python train.py --encoder_arch="convnext_v2" --model="audio captioner" --dataset="synthesized solo parts of chorales (CocoChorales)" --train_examples=39062 --gain_aug_db=10 --noise_aug=0.002 --n_mels=64 --hop_length=320 --input="log_mel" --spec_augment=true --win_length=512 --tokenizer="word" --vocab_size=56 --encoder_isotropic=false --encoder_norm="layernorm" --encoder_activation="relu" --encoder_mlp_ratio=3 --encoder_inner_norm=false --encoder_drop_path=0.1 --encoder_patch_size=[4, 4] --encoder_conv_stem=true --encoder_depths=[3, 6, 6] --encoder_widths=[48, 96, 192] --encoder_kernel_size=7 --fusion="prefix" --decoder_width=192 --decoder_layers=6 --decoder_norm="rmsnorm" --decoder_norm_position="pre" --decoder_activation="gelu" --decoder_mlp_ratio=4 --decoder_head_dim=64 --decoder_fused_qkv=false --decoder_bias="none" --decoder_qk_norm=false --decoder_parallel_block=false --decoder_dropout=0.05 --decoder_inner_norm=false --decoder_positions="learned" --decoder_prefix_bidirectional=true --decoder_connector="mlp" --decoder_tie_embeddings=true --init="kaiming_normal" --residual_init="zero_last" --optimizer="muon" --muon_scale="original" --lr=0.031 --momentum=0.98 --nesterov=true --orthogonalizer="newton_schulz_5" --adamw_lr_other_params=0.00098 --grad_clip=0.5 --steps=5700 --batch_size=64 --epochs=9.3 --lr_schedule="linear" --final_lr_fraction=0.1 --warmup_steps=1140 --weight_decay=0.05 --adamw_weight_decay_other_params=0.05
Rows from block 2 of the text decoder of a small audio captioner, named by matrix and row number. Rows with one number belong to one neuron. Each number is 500 + 40 x the weight over its row's rms, rounded and kept within 0 to 999. All counts start at 0. Numbers have three digits each.
After each neuron's rows are labels from the 100 texts, of 14976, where the neuron reaches its highest value: "fires on" is the input token at the peak. Only what is clearly more common there than usual is listed. The data: synthesized solo parts of chorales (CocoChorales).
# fc1: MLP up (decoder.blocks.2.mlp.fc1.weight, 768x192), inputs 0-95
# fc2: MLP down (decoder.blocks.2.mlp.fc2.weight, 192x768, transposed), outputs 0-95

fc1.677:543529493457481456491512470523506519429486408452437465524591464441487427530441477513501480457488484533505524548490505512449416490546488491500528460519532507488469477495458475437507441515484543532565458448461489545515510564477517350469515559467559485560491483492502449511565489436459503549
fc2.677:478455490408449537562478541427462504545547477466484447466528535481498445506481546493548510515475586486481452496499451525512501460549525527505480477478492442512459467502573491480473508486465509492516499421536486470512521412495486564472474454485525481444477413515503542512520573506493543481
fires on: "#"

fc1.529:488533553479522470408432473493592506467492516445509498544545443522499493450492549497529478451530469538458446467516431519523491549472525486433505429439496542504474486500499545517511534535557512470560448476549497476501552543531504529430494488514452568491498539402474531546576564495487535485
fc2.529:477547466516532512531536504446545548463500515494497487459495494496416503527423491470532490527493492457496446498509508523511509437508552523474527584496486491478580488470545474441477503458462508521549575528518468513505527468515516425551415537450462494473494511543504509553593543561484466562
fires on: "f3"

fc1.661:462547500534505544410530542406526468544567543511488404507492481501492535546436466456544511458477571464524514508538487471516478497469543515455506508459448540507529485531515486469484433538482513502542529539510606528425556519470502546476539457495462453452493547416452555453505484498436532513
fc2.661:452525420527507535481510569551490497526393494502467599509447539564449487516475528499450441577527434458501481440525516508462533533482488512546519514527467432476454497513529466502469467479550518547524504468450541554518612483462555513519579508557475489498536526495502508507433523489478447545
fires on: "#"; "a4"; "a3"

fc1.571:500521488464464482504501471499507492459467478487522556506498540546529444430535546514457583623469541488507518555459537429445459553475501532533551491489516567501531533557486497488504468498443564552500482517491553547532565517525563508527451571520545516507593470536540448484482491535411528587
fc2.571:503497437611436485513548457515511452487494515576462462465517486533462484564472532488472502533516427492551482481495487557453452502446470537475542504460464508485435502513509452496506515438448515515527467467515550498497436526567484480501533524504471506468552511493525534596507499563480552447
fires on: "#"

fc1.592:564508496549474466531481494476505480507488478535559496490538462456531573515491474442540493474429458512486489477468583524493460553488518415417500476468473431511485515525538558486396524508525416515481485502506503533517472468540548511582520541417496525530437616447533604490461470532500514515
fc2.592:523441538521410528471573477515427494573518406464502509490485523475516451470484519552512498511548485554494466425525520502518490526500532537504484456488554483477599524540620450484492556408493429564468520480553530447502479524534542468524566502539467492491456544521433562558487481500480539456
fires on: "#"

fc1.444:473473472534514600537500525447584461500476464488545558457555509483526464467537514536506485523443488529506470477432493425559596465500535583448489477578521547475568485442498543526492457486478605556446486524558497463514509464458466438490515536509500537497511507491423533464486511543470480488
fc2.444:512566498531490523470432494519448495551548569541444435397487494498437475436510536474555477492441518492558533502510501433490475438584492444513500538512470510520528471512487510477512465549511481482614527519526573471469473512530423549477529412495571405474467442447482451508506554508544455527
fires on: "f3"

fc1.225:490463426509463542402464498544547491486446513430501464494467450477539488540535476550538510514471481499505515521471559455542557500559527447451522474527494497526526481547533484491450546498488539570535544561439490463490390480447523510523456515506565451419515424507489555438521529567418520526
fc2.225:480426466412517536492515476490471513508510401570492432446482592572532496537471503449520476539530534541519499485455478508507479538587491518514470569495474506480479453523538514472589494464478523485442473513510486524543501526479531510498498446501512516452499442561452561491533516483502446509
fires on: "f3"; "f4"; ":"; "f5"

fc1.513:466535499461570559498469473595550432487506496441452478552491498464515438536422514478499490498479553444482524507551518569468479524533513503481517581550502547492469440443525550415478538471465524537445510487483587560517504523524505379524481527569545456533507475510493539523455461514418524512
fc2.513:507500492469435507486470456443487537549598495496467511546478503463475452489499514499469527554466390460527492443508531454582443422515506475515493510509518464537515480469463447464505528511471478491529457447574516531434484515492586552446444487550463492524522604451494432421529445448492529536
fires on: "#"; "a4"; "4"; "3"

fc1.609:516477492511528509483529452447489524504575565505485458520523492520500545505473508476520528440490542553507461469552548572429529462478496478541534500588533478535493530481515525428460508536466464585504480575534540496490494558461456445430456509487382590504496563470535518523454510549468448449
fc2.609:535501558498463482478499542484491552498484445474521518552567495403474509442518526454527436531545524509502449470449429576432477537547557534500438630560410476498518523534470493536487524495563540509480443529445494476458538536429534595477541493438474481517491566443459582533476479515508537616
fires on: "f3"

fc1.621:506453443454510480496461544425424576521502489586521498480455472477506421545481483482544478483468435525464486540566493470458456521457523470478562490521537572576447533481501541476566506551501414523492498424501540487464447461495507511536542495497497442528460446431490460509576559542426495468
fc2.621:502476435470514523537519507500494493508501433523499486472460450465529463455489428548496421492516489510437486526504508561510403531477543477468554521496550564509557524507524587470537507596459530527497527497474544462421526465516503533527532481488449543499496518403476534477554542445506533477
fires on: "#"