From a checkpoint of a small audio captioner.
Model: encoder depths [3, 6, 6], encoder widths [48, 96, 192], decoder norm rmsnorm, decoder activation gelu.
Rows from block 7 of the audio encoder of a small audio captioner, named by matrix and row number. Rows with one number belong to one neuron. Each number is 128 + 32 x the weight over its row's rms, rounded and kept within 0 to 255. All counts start at 0. Numbers have three digits each.
Before each neuron's rows are labels from the 100 clips, of 14976, where the neuron reaches its highest value: "responds to" is what is common among them; "peak on" is the class under the peak. Only what is clearly more common there than usual is listed. The data: synthesized solo parts of chorales (CocoChorales).
# fc1: MLP up (encoder.blocks.7.mlp.fc1.weight, 288x96), inputs 0-95
# fc2: MLP down (encoder.blocks.7.mlp.fc2.weight, 96x288, transposed), outputs 0-95

responds to: note A#3; note C4; note A3; tuba
peak on: C4
fc1.270:047127159114122183129150160196094133161102153183147070047111083089138126105139149121167148143142163157127101139136152116170092141120098034102118133158132105112162149145155177117117073178135096108109122133108132095134143148124097100191134071121118131150167122172155079100090106141122188136
fc2.270:085127088193159171153114150134096219069153109092126167147178075062198096127115031102104064106120102165159186142146103160142112095165119148120118139148133085116126109117112126119120110094137162160107129122144122140203163116126128104173124153137137138138132129075101134138115121159152171145

responds to: note G#4; violin; note C#5
peak on: silence
fc1.265:076196159124176088138138133133133137132069144131156111117109135131106123091172039107137119077056122156147150102115166148083098161132135141147133098142132113133065103207171134138130117112105121128093130137124138104101082189107154103177146187107143085098158100148121133178065179149166137179
fc2.265:075152136081155116152130158119124083172155159149075094151228097081193128144117105100178156143100115133142181095154109158157121113131146084112121105156159172149122145104147064140093124167098099122164105101164115151077181117142184142099164124148195106174110109169150141136170105116173138096

responds to: note C#4; note C4; note G#3; instrument: tuba
peak on: C#4
fc1.139:129110163116150109197123091081111124125139135095091140131146169142142180099197129096120116123171046080115121116158136098119143128105153050091164108177123104118126119103197107140151168134123230147089136120135209106098129147131159115146109086153125062147152128140137149146064149093120130117
fc2.139:112108086085076090106139125079042074073078121091139189102101144176167157174146166091167113188109127136106122101155069127061136120152113128100160129116119112091166148091136186095169121146102141177152089103136125124157141125169166111139106131152153177137161119130091143186131115155144121171

responds to: flute; oboe; note D#5; note F5
peak on: D#5
fc1.21:152148122129152110090136175136143127060116086179070082113179118189089086133177051153184140108170145107153121133088166155143133124140129114113126056134174124129084177123103156102148115078110149146153157125154155157099156090138078105182111131132180139114116084137146191119123149084155077096
fc2.21:106124138115147141117088126176115115122131141150127157109134146138168072126142153149132132088156089112129125161140124105081175132177139160146111161165079114118154145136154140072075086175126162091119101141032109058182133124134131145149197094092084181157113130118149114112104051112054137061

responds to: note C4; note A#3; tuba; note G#3
peak on: C4
fc1.133:152130121093140173137151212131117071133091132146081145137155101150110094171089119132137107124076137066119144170107128161136094127145142162080071134094105154115166152108142151167112136103128107139116150139180146061167182113094091119082090136135149088127116193158047149103139166120176092198
fc2.133:128113124123180160149145064129175189117117121093186110163140188127147126137156112067147107128165103115096131082175139101100104120145138093071125121060138120093110168081054113134126186098147152138134104144094142066170105105135120191115121165091096140127213110147147203109135117136135118141

responds to: note G#4; viola; note B4; note G#3
peak on: G#4
fc1.238:105145152172173130076143116137147095149064069119097141163153164193125129123089096104134113165116147156139120126119116143098200075071160144168129183165120121147095161129110089124132192118105140193169161095081082109147090103145141079180108155115125124134111114147119071198114083082131145110
fc2.238:144167187161112193181175081131141169119073159168131108200168139121139130142167122116152146134137159125092102143090157141134138163072118162121121135180138153112168095144106189147099128085104174149081143139115125180095102110099219079168115132085138104131163120137138164128171170092167110163

responds to: flute; note G5; note F5; note F#5
peak on: G5
fc1.12:139115116078111142135124113151111172104139138122128137132084193172144119107120127155137165075192061184149132058164088100100110094145105186075114139109112161152127134137119132079238162124139172141115097171119106111137131174159112087134161107144160120115110111101099108112130117151172171046
fc2.12:140143156089197125140126119132142106118056146167122082146128105121071135174131157136119141151101125041124120114143116081124154127189111123144159113172121158148145216130101124190160124043102082131136155087150154114129098124086101124170084144079127153112061114110111108132151118121193179151

responds to: note B4; note C#5; oboe
peak on: B4
fc1.184:136151140093153186155156136100150140153138089133088130133130157122190127167125165138119203136144120101145056091156120158091142117094169100163144093174109110111125148106066144105116094104130138069106075175131127170162098097166060137149084096173183118061144152094085126097150145175158095094
fc2.184:173158081078081122073188033110177110077133142157154111140131093174155111164119144153156098159103184169151094152122125122178149127130152149131077144123108091123134122118131144112112118132121154120118088075127110170099176163186106164104089167121093154136116156102107156145084188110050156117

responds to: note G3; tuba; note A3; note F3
peak on: A3
fc1.117:137128058116141156120067159119144127137099188154167131107173115184110105138153094173088166141135142105128089091118173061144120147125113110074100092128138156093100107097135160097112126172121136157157130140200124180102108097173100075166113163168100130141108085157123040175139131112094167177
fc2.117:174149132107133163124111117086139140190144166107106154147132150159137190103122091136164129056202138175164127142073149154170078104076167149137058125106088131169144088091137139162158115140102143153103139094077116184133133113135092132173120152113195068126136114092071113170160142101086153119

responds to: note A#3; tuba; note C4; note D#4
peak on: A#3
fc1.188:135105200147110075118089163125176147128190114101141176126107064144111114085056139142122112123121145193143179148160112173088125148114145144090077107139114128109101168159126126179125128117124032210129145114137163124143133150098096120118129129129096039125182152113112134155153112093103136097
fc2.188:158096123109136172137106133097149105074127121109091088191153121125098149139084124118189123127077156131156198122149172146176119114143147144059081100105137137110096178190191062160168072176124120143129119123133108074097098111151150131174112114088096186136128169151118074137136108085122164096

responds to: note A#4
peak on: silence
fc1.170:138115166152165170148156144132093114108128129140157117135113114141064147160157065164160201139073118107148112103110166114195071140141102144065150104084118128087142168117087185172156109072119126193175140097134120112155150108124098098184124096089125115166114106099144131123105134102059170190
fc2.170:097140137072164097160132168062118157132137158106117107102146141104133105123104060155166145168138149120141135101122095137175151065075117099177094095108123099087140102139139159137111133115155155217063108076135089109117181171155194079165101152194122143133117158124109128114094152199117121120

responds to: note B4
peak on: silence
fc1.163:057107120131173084148132114162099092171118146173150199193128120143097086137163148141107144134151173096131129148092077151118128160139158125153127141138133101134114162093123039155113129108126099169100115095157179159091101118101071106140059132106089117226121129114124104169145149132186132082
fc2.163:133092075099157105120137085104109090097155123202151129166124134157155093127091096068110133122143124118115099108089112132134119209129148167124150121124109114148107052197124211180114152171103202082100125146120126147135149122137116179074104148076096180167120110168101173155122152108109153128

responds to: note C4; note B3; note G3; note A3
peak on: C4
fc1.35:169069111084135136121084140129166169151146144128139076169103169128105136176200085143115162138120131167135104158144131113157143140140082114160096148102103114066171112158165113089102077083116169151184117140141194115183153070081155088123125127114108114109087127099186108150173084068145085138
fc2.35:090161069155135076166142119113161117137073101177184147189149178112158172147128100141094070085110174126108099072110118171105129102124166077117085130141119133180151096170171117115076094084146162128113154112093127160134160136079115108169074166094118104081140165109081127125122112105102115183

responds to: note G3; note A3; note D#5; tuba
peak on: A3
fc1.127:149116121085162189090111157135148095173153147146117134118117122142127167047135139140115149068141117109148104151146165143133143083157163106129157097158084182069164108106151079174152180154123118108112219124143066121069088051112066094143138154114177111107139126163143131083113159143119117143
fc2.127:116113133095156161106112111069131129097122091152118139114169130102072119119173123126133103153157204141149148176168103137166170197147171090180100135118155163085143149126176124049138125191089097193154131174128086140097069119063127105149125120162128157181132163154145129137156124148076135165

responds to: tuba; note C4; note G3; note A3
peak on: C4
fc1.123:071089118094140122102079189129120187166110117121124138079149130093153209194156067127102128174118133063161099105147113143135097119137153123120188137133081051130158151123155098145099139137087170139166100137127207111188113092111149103119155089186127132145129125162136129108089110100089144135
fc2.123:123156111167115103158112087132169128202117198140077078147170158155163117111101118090191149090156094082159145162116098120111163139095095148154124135226186059152141111127160135107146168201088112125135140135145133127121147198123122115124158150146157108121150154113130161121137155060110131168

responds to: note F3; note G3; bassoon; instrument: tuba
peak on: F3
fc1.76:138099088130123140128133182152216122102089115223153204166078089140167080145143145064117080166148106099137071168169146146122138129125125104140109128142153100170117113131127161080188120096172100119162145157112124115156090081071101080119138136152082147101102139182124114120106114147099125123
fc2.76:125203105128119165116092104141160073139138088128189163149152120146108179130194143109120064112106137144114129105176118118151094166171063114087122081124120176123079071099175149133106104082146137152191092125110125140118210144158126134115108132107083111153086094133157158112137200097099098146

responds to: note A#3; note G#3; note G3; note C4
peak on: G3
fc1.248:170118133164132184099174131147110113106147094151093100155097108103120082146094106063146144173164141107168156137172172167100113118139112178141162131096100155179066095113144126095099125116108076152119152100093148179135092157118132102198104104168087107086071155092128071174133116164153196099
fc2.248:132112218121143188160168133133155105132141089066172120108093111176104139147104097116089141112119074120125096156168130146147103106118152069133171126126091130179126114091118090111049138127184142070151108129137096142152116085220155124105126084128147190132148158127115167180091097129120086152

responds to: note G3; note A3; note C4; note F3
peak on: A3; C4
fc1.271:067158115117140153104120104139142073191178166121068071155096148120219140125116144151114121116171133113170115103144110146093113125129073099128136147163105117148106135105091117140128150143144153164082115206128122079170152076121175081178097145148124076142134114120129102141116110054104173200
fc2.271:171143138119085125089118134140077149077087145162113179092113157139129047184100176169194154129116093088111096126099145194133132120108139159096089106172112129127146197110093081111180146119104138103145132175120092070117134108189158115108135146125138146122119107125144177203159121118098127062

responds to: violin; note G#3; note F5; note A#3
peak on: F5
fc1.269:153108110176163169166129087095130126097136150124104170091145106136146172124165125114163142185090110135169145134122096085105170131120123078119160137188154190081137074071126152147115177093126137150184105151130099170054158053123157099132120091035115098146116160126143108110115082144130167126
fc2.269:130154152158090122148134119053165154062119111154179089157142109102119161186086207141135137172129151148176118098131166081039116126116143152133194123179136151160105101091113158141105166145082174143160138119118153128067175156092148157095133102130104142132151149081099104078118145078125134123

responds to: note C4; note A#3; tuba; note C#4
peak on: C4
fc1.166:117131156047157138090203093087058168120116158076176140154141041142085110087109122077122149163136123146113143146090145115189062099116154126098149162155112163162096109107143141170142141067145118109140155103179117114147147104150144142135157165171112083113119099131131106164141151154117185086
fc2.166:177106088167127112122111131139119106121113116166154141138070105153144163112164073136111161155087095156143122157098146213099133088086113097114180099172095075056096083173108145132097122156185120142117153098144122185157129056043087141111188116121116129142146114113131149158101180144138116137

responds to: note G5; violin; note E5; note F#5
peak on: G5
fc1.287:093114087127146126130120111090074173102117169104129102140145174120129180169178092164134146138191135133077129081125085115129162115133114105101140195078025132109125144131153084189176129114105063139119106105084114086116140167135115099159073160159183135141149128143155159163158182114096143112
fc2.287:111089133142086167136072129115147194188090134155118109117118157144126165130161098161167146092162113167173103156120054134131155149122136102135097175153178127138118217165125163127132138131138146090149159109173109159228149083116114136144089077111110144120149134120116136061080146096061133136

responds to: note A#4; viola; note F4; note F#4
peak on: A#4
fc1.223:137124147118149124077116097049110138116105082139152142073179157206134136133163172108190123146116126162156142078157164101157145101068103131122079139121131133113209108111148150125118143164122076149118191107130115135189144100184087101119138114120124110164076076066192124136118108170135105123
fc2.223:126150191182050136075130083097154116120161118094089129162118148103123118187099106121142164115206155138109170132113143103129135136068101149137128147145154147123134151200140125187105116160158106118092149102126212128125127136083121091143207193102136065105175162112156153130158133145147104127

responds to: note C#4; note A3; bassoon; note G3
peak on: C#4; A3
fc1.107:158134130092147162130165148196130094233108114144146112079096154111114137155146130101072157168149176125092092084147132132148148139141136147136106066094155112117181085122134179154160115129107189121161148132177109116094080110090158124141108074159102082053106106166137086147156148115070106117
fc2.107:089094098088159128135122152198116121116082188082118146063152101125097124159151168148128147113057142093158132121116162077072146170136134100103094174108202148165116104100136164103160118117115123069133143102119166105067098144161110171143183127163093140155133149165125140118127163130036104127

responds to: note A#3; note C4; tuba; note G#3
peak on: C4
fc1.48:150126120134136129133077177089107103162115073093147127145170078153082156139106135166144105145108114122146117125178148156147086140158138190166177113157094164171111139167141092078097098083102128125160121134187121171109130138138116100165083115108161083066226122116082146094135066160109159077
fc2.48:197062131096144056134159161115148151101083092172111049151118114122092128144126099187119144127138112160163150137168144117141151153103097118129134131109124103120156169164113073083150088177100177121117068115168145146129129152132167088171043172129157112096153154158112116180185165118118151130

responds to: tuba; note C4; note A#3; note F3
peak on: C4
fc1.171:063134099149162208171048146155136109089148094126107143116125140122150101156083088096133121175101151064172107104167113117139097108135150089163068125158110126136110180136150158125193201084092152106123149127071104164127165129143127138119110136163100082184153119118133097122099204139122145097
fc2.171:160086133100202073145127111163142123155082123169147144139139082164106131089178066136103118171162105116155165162147148169112153103162094097166112107068137111149076166085102125138120129119129117153094140147134153113134128137209144158141174174194136127166140146085115129067218123133167141161

responds to: note A#4; oboe
peak on: A#4
fc1.175:131143114181169134121143105157176044140124114093120129101134164142155119057138188106141067107109130146106157163070133201117088088113112154150129127129115162054137140132103195118173091102112134152136120084138161147077132147161086080178137098098162133150105118140099150190160142165084147099
fc2.175:144131111076150122118162072109127141180132141082151119150142088146129102020155151135093119133197100150117149126163081129096115101111127047140058133121122155080136144114132146123127144135123070171127137158152081113158163094103151149076110091184099152119123150126141164189159041157135136124

responds to: note F3; note C4
peak on: F3
fc1.143:074116101111135164080123119140139140097187094124156118192165140167116124114115091110189142129151202184094135135146168083173107080077120094121146140150150150140151132078162126057097114157120092123141089185137145072127145169120117110164123118122147088100137096093120108096135154215130168067
fc2.143:168126136123130102145143159115135143078111122145108111108136118203175119142165166116128101101103189177151166114109119174159170092060124115142127126094135086081194132094122064199055077102133119147103151121165140120180082110132114161158124184110140119098176175143145135103144129151196112085

responds to: note F3; note A3; note A#3; tuba
peak on: F3
fc1.207:170141132138162197146129057120126123129134079187116150152098155137118159108076104205126191155134165133123152168171063116161086140102098069151119121107107106034104125071166132086134132134178146154137114131148146107120139115158101086096162116135070146155130072119168145151138113141159106086
fc2.207:124144136124082127149099084150145170084050110088143144177125182107098138133137089124115106141112095146082132085155129135112096216154165228133148127113175116133126125152134111164092069091166142122165146162132172181128080112160170069117123140101101130114083151152111091139142188150118115175

responds to: note F3; tuba; note F#3; note A#3
peak on: F3
fc1.25:086125175126138173174118151147173154137051112147138116138113090160082194168110173069120167130151132153112116152155090161073183128081103130117068093093137155132131169147093109129161129114149077182156139130125108112114109137149133091134193150124084118139079126146137093127156016128111115143
fc2.25:161134128115166213141127228118085152143096097118099154116122131155116161115136124119097080078104082125124109166137137111152141142131104161130136174060130120104140072123111192106068111097088141098178156148162131151145161076131075115106189142148088144110203117095148131130160097144118147067

responds to: note A#3; note D#4; note C4; note A3
peak on: A#3
fc1.255:103121151209160159140045109143104128129145133109133161097082140116186152054084089084115134185117128106161103141179147114116177130125154135130124092133144114194091085132074145189167101145122120159136115080156170123093166107174092119129068122092116101138127087119124158127183155088154167109
fc2.255:157131121160136161145186102146100105160122115166158131125198106139074121157122128068134199171114141119111169104103091149093095117126136147089182227182071126133136160106171156117139116131115170119133156172114146139088130132174150121138182124088100172094137160125186163193129129185121104105

responds to: tuba; note C4; note G3; note C#4
peak on: C4; G3
fc1.267:104062068106122125090087155177083139140172117092134093143163132147095122101111073168195138186149090140111103058114137124135097129124097172164105126108153125181115118176100103153158184147089178123097125162073142142200180136069183093128131139133132092112168129134138156117086113109145145141
fc2.267:187107142155159160179113149197151114123083129152145130169119143160095145108137125121111164192089141114123094160107156100187152181161153167127141102112065122168094089074121100069138143120121144113171140050136108139132153067175169169032141151125124157131128133155145121127111102111142158176

responds to: note C4; bassoon; note G3; note F3
peak on: C4
fc1.82:153081124119142130171132102142131130158111121039102129156113052071132118144166108172197125141121080142088158143178169109126136086109122177179127117134159178142174113163176109141148118163133180084101117100138111120095130107129151101178116131204093105063098063107134109144105145165131140083
fc2.82:137166153092123115141182090147129151137154085163168142165150114117170121170197173107146107098130129156193149190182101096124144134082167140109096118130181172140163126085180125133086127119149126195135111127115155109195181187130119150133138127190150121136093168142118071114171137108116194162

responds to: note F3; note B3; note A#3; bassoon
peak on: F3; B3
fc1.243:126145168082193137159134153165134098128106122157139155151103080095122114168141150122139141166120109120103124057139114123145090127081132091073114105194125139192154152184142167088121128117102135166087150144129119086188154138079147108101104111115134131132161047183141160145114033117134195090
fc2.243:152109151140111144166132080175201076066139071190119050135102100146108108103119094082102138119111138079109117089128152112110124098142124052092102129177125128112062086128110151158088134067155136123130109108106164153096106138158104111094112098119124097077065140091128094088141102130089167162

responds to: tuba; note A3; note G#3; note C4
peak on: A3
fc1.218:178168121084164129159195108112162082153074154161113061137080167180186129106134106156061099106179102111166109111163107164113112133108130170166114093093131108129133137160145136112157153106125178090141127175079112127169104154134097094217160136115131104132127128109110118133129132049099081102
fc2.218:151106094168098116142128140114114144193127111149065097133137192102114123195162150090125163197144104113082102200159102099112154138143153164133164155125139189184159116123164158127064132160193147159072118132119184143132147130134134106098129166142109121088164135107110088165095183175079141129

responds to: note A#4; oboe
peak on: silence
fc1.199:089153143124122099207198112127177133134033128087161091126129169128124082185127120162099117140133105180101104116137145130107128169116147180135169095096154112094122108080092153144155104118166135141125116153135117119169101143122106090074101093120186069129124104115075146102134164105135222168
fc2.199:072142120150123182108131143106110166162122159082165090158112081159195119169109114137077128054089089112132118097127096125098137178160120082106132170107084135150143170132106140110102123147072102076180090097105149125161112138145160148123128170077194159154106195079163122165118082116135160163

responds to: note G3; note F3; note C4; tuba
peak on: F3
fc1.277:136120124143130175107161182135114126156147128165114109155111097106103158157180108163111094140139123163083150195104191103131116089084146086139125157208149131049073157075121151067108138101162093191104132116085150131108159130114098105140074096180092091093124114111157160146140137129194094148
fc2.277:150178140139115097169060119199169169096167154091123133061107134162095066078127126128135145115181129082182150114162101129139132116112144122073116126105088130125068149112172172163151167142129134131180102202162148112127150172149160129078154119158107116166172141166161145161086161102115139090

responds to: violin; note D#5; tuba
peak on: D#5
fc1.155:142122055115151141078152090107103190118155107123171075092138142171090169127123154088114134172135105148099141191111120129099137138143172101158129170135161071170113163085080142088147170154102119164141128122146098169133160089120155069156102130144177108127134125108050095175176144098058110160
fc2.155:149130109154182179068130122109153151133069195153112128148118156151146149133136109075178115129139095110135178126083158214087127168123129184140175117168169142108149127190111121084083131148156161150108150165137133145133171186139102150160140140061159087099128087145084125146129173147183096162

responds to: note G#4; note A#4; note C5; tuba
peak on: G#4
fc1.41:081092160084135158084105143147190136159108059136098107133141121146135101081182166167173135127110184090142112135058249142104160129077160095125156107083104154159104138106179148136092122118081164093109120080109125101112153132104138132160183114156176124102141158124140141096129153106141108120
fc2.41:114159190132158178100140091194140068137146143129157173147149127093099114127175096140139171183169092114131161097129094128146123148204137073165133106155119119104144103195181143128084092101129128121143155138166115082126166166167109146122154135124092133046167141096105108185133050121098135131

responds to: note F5; note G5; flute; note D#5
peak on: F5
fc1.193:145106135121124132099110143179133141176155113119099120173102101089158141129166133142148172160035131134161103098116120136143117138071120111112114155110103060130098157163187091080117143148121042170149094127084141102158103150215086091109131158169136127103122130098100086171179191179133129141
fc2.193:107127165073132135143131146141121092162094123144139088122102117206074090120187138101052152173065126126144150097149166213111163113134168147101149130111156173094171128115138156106104107147099104117153096101150137129177167139113133104173119119110050118176146153171107114163159122087147207132

responds to: cello; note A#3; note B3; note A3
peak on: A#3
fc1.1:116119130146164149118133210150155103154158138113127133216185116109117136127150129177101121103169095075047040118108100097135137172086157128125133104107225104178075088161071162113160113115162113138142161173110126145113116081115123105123153108132096121088122144101132122149159126167095122110
fc2.1:123107143122119148053148061144153104117090174129100108129106166156118131113158133130188114085179153134132157138119196138128101151119099096130064093129105097084126112108149087116106116156167129116164086105159143163124170162115175120183126017179163159156148128063174155128082107149109110127

responds to: note A#4; note G#4; oboe; instrument: clarinet
peak on: G#4
fc1.68:148123133098191166104133183116070135078216102131097117110105172150121124089102121090182100124112170154115183086102082135100149097124092153107148059131148101201144084133141157084096190123146091179111115124119145160125114110149087114131146155131056124159118119106144157140131181176127172125
fc2.68:104111116142176130122153137141083130140146138121082158114096062120170112104139200123139086111124143147135086093142094130150116098173123060145073184151077079117106086155099169124152067134189133127147110108129052144114174159133158202103118118185169100108099098128138137141070091108099156093

responds to: note F3; note G3; note C4; note G#3
peak on: G3
fc1.40:075071157198141123168105099101146169131154117156159168180167124147177108092144151117087133149131133117142155089147131123155100181149115111089193157099065121117070098101151136091137123137077148156130108166141172095202149161087127066093186110138153113101121096098073118162099125078116121137
fc2.40:157122122154170096093104122188134106178075124135089139162139167105153193126131123095091090120103055175134199120178132136203114168160125195140108125083121131101144129080153121147129173139133110161111170180098108162151185114138088112141150129143120106132111108161173078120086131196096097126

responds to: note G3; tuba; note A3; cello
peak on: G3
fc1.135:110124091099157137064089153103110136160170122102123204126130125074139155084119087105155125147051135133165131169097109144178129087071088125155126093129180218083146138116161126161170101142151186108168083069135178097075162105151157129177140137135175099122143122121109118137104118124125108151
fc2.135:080136105176153126089132153123126166126074162194103110110115183130123114122103152088138127128116096122139074118141116115062167180160137105097171118121145162182145148145193098139096077178154124132160205152085159110097126109123139088102120131049153125100121079180159136113159206126129119171

responds to: note G#4; oboe; note A#4
peak on: G#4
fc1.32:161162151156139175142151171128146108127162154154103122136155059068146113128088116145154128124112116114159134129153151131072080093113141113065083160110089116131101101168148100146133074073180120188156128137121150114085093097135091083093189212096155142177131106150171130150209123117116099100
fc2.32:092116191159187177138166085094135221155061097132167169154096115128132131103102106129174104099120155147162107143139125154153157141158111103098111145197095111177116132145131093071106099148116129098130084093099171104169106104115136129158130114099174140115151150132125152131182189115164185196

responds to: tuba; note C4; note A3; note G3
peak on: A3
fc1.172:135166117100161125061102076163156177186102146140153122104135127126117126140134144181174163147140180109175114128121148140162031107104099088165179077109133120143127109143123108126160097102068119132161168148131159142158161167117100071114066102141117151141125178140117104107079145093189054142
fc2.172:097134115086180110111135092153144097124130105080171173147077085106119117072134149118131120117102098118122130091114101131061123100137087089129120121089074104141106133136142137082106091133122126097117108109119044090152133108130082229142095115142100203217105167147142157171079098093139138129

responds to: violin; note C#5; viola
peak on: C#5
fc1.261:188131156087171138143151091131153084083080130131097107142168147141128117153109108195154103100134160103104104144116095125123166087151123095151116150123157132077169112188155125164094075202088160179155076150133057139184151070118075102140113084151134121144108195110148094120143076108133141122
fc2.261:148123152145095172126144072130128102096130082165131159154135171119042172146078175140128056128134088095151084168148118115173144148148097160190109131129119141147094174122084140077119108133125180093092164117146108093085091161134118133152058135100143103101159078065108134158114110143077160081

responds to: note G#4; clarinet; note A#4; note C#4
peak on: A#4
fc1.80:142118149148139169099119082123159084161137069089073162163134120175080126142145170078150163175065126154135108094175082121138105131081132147137099124161074149116106116148120157128105171103139109129177144126178136145170154104162113141194104156084092107107083082079093205150197113139128127102
fc2.80:132114103091136140098164090103105156115192103086094096109161118141184176113120121089123082155153116103126220159118111112107156140076151142204108060143142115171131182151163181165127103144154102157128128100117107060131152102136158109113104098118161176185165154190156159124106169106143121141

responds to: note C#4; note D4
peak on: D4
fc1.140:145034123116104121135166199107124134134157129165082083115160119090090099135080093121158137159080168109113160101136191100161136141140175093115117086120142093143146121119089067120155191109143109152119158142222080138151085100108164107150127109093129128095147137146137107197133150119116179178
fc2.140:097146107095064072142102087133149090116139101101166153104151087146154198159130195137165136114133168101136107128151107169132099174112137132158140089081186157169113125111075129152138141147108147114116040156118147125082119092170131132153145082113167147155125105113138116193152181048141155182

responds to: flute; note G5; note C#5
peak on: silence
fc1.251:111077070118182134149132090119172156143161147096165087135168146102093137154108096110083140139088119140148130105119130090191153140167149136168144128122135113176074124111162165121081138099168096090146126135150118203086150104111052088201056184120087138122099153101131110155103193120155131126
fc2.251:150090095116108168134154132191137102122102147074202111172096123136083127117162194101126166069099069114130145108105127153182159114128097104129111075111193117109072141169142137099157140103122111157114072076113043156130074147118120114122125113110080069101106149139078150104133153162152156128

responds to: violin; note D#5; note G#3; note G3
peak on: G#3
fc1.23:148129152130106156137191149090108137180193115116150097130166141169091108089140137086119130100061112145126138108068188143136136093109186083188159182095138187074154135043102137094102141129073142142141128141123156136083154114110141097141106180151152073151106107163106131133120132160124061136
fc2.23:118090178130139136142142154172097136087116143112229143155151109095094056129176136190131147114096187126113154105163123170102132173080121131087121135108109134100190147101113154152087105103148091166125115124059140073147149114133130094171103148060108107066108155124139165113136164143107175080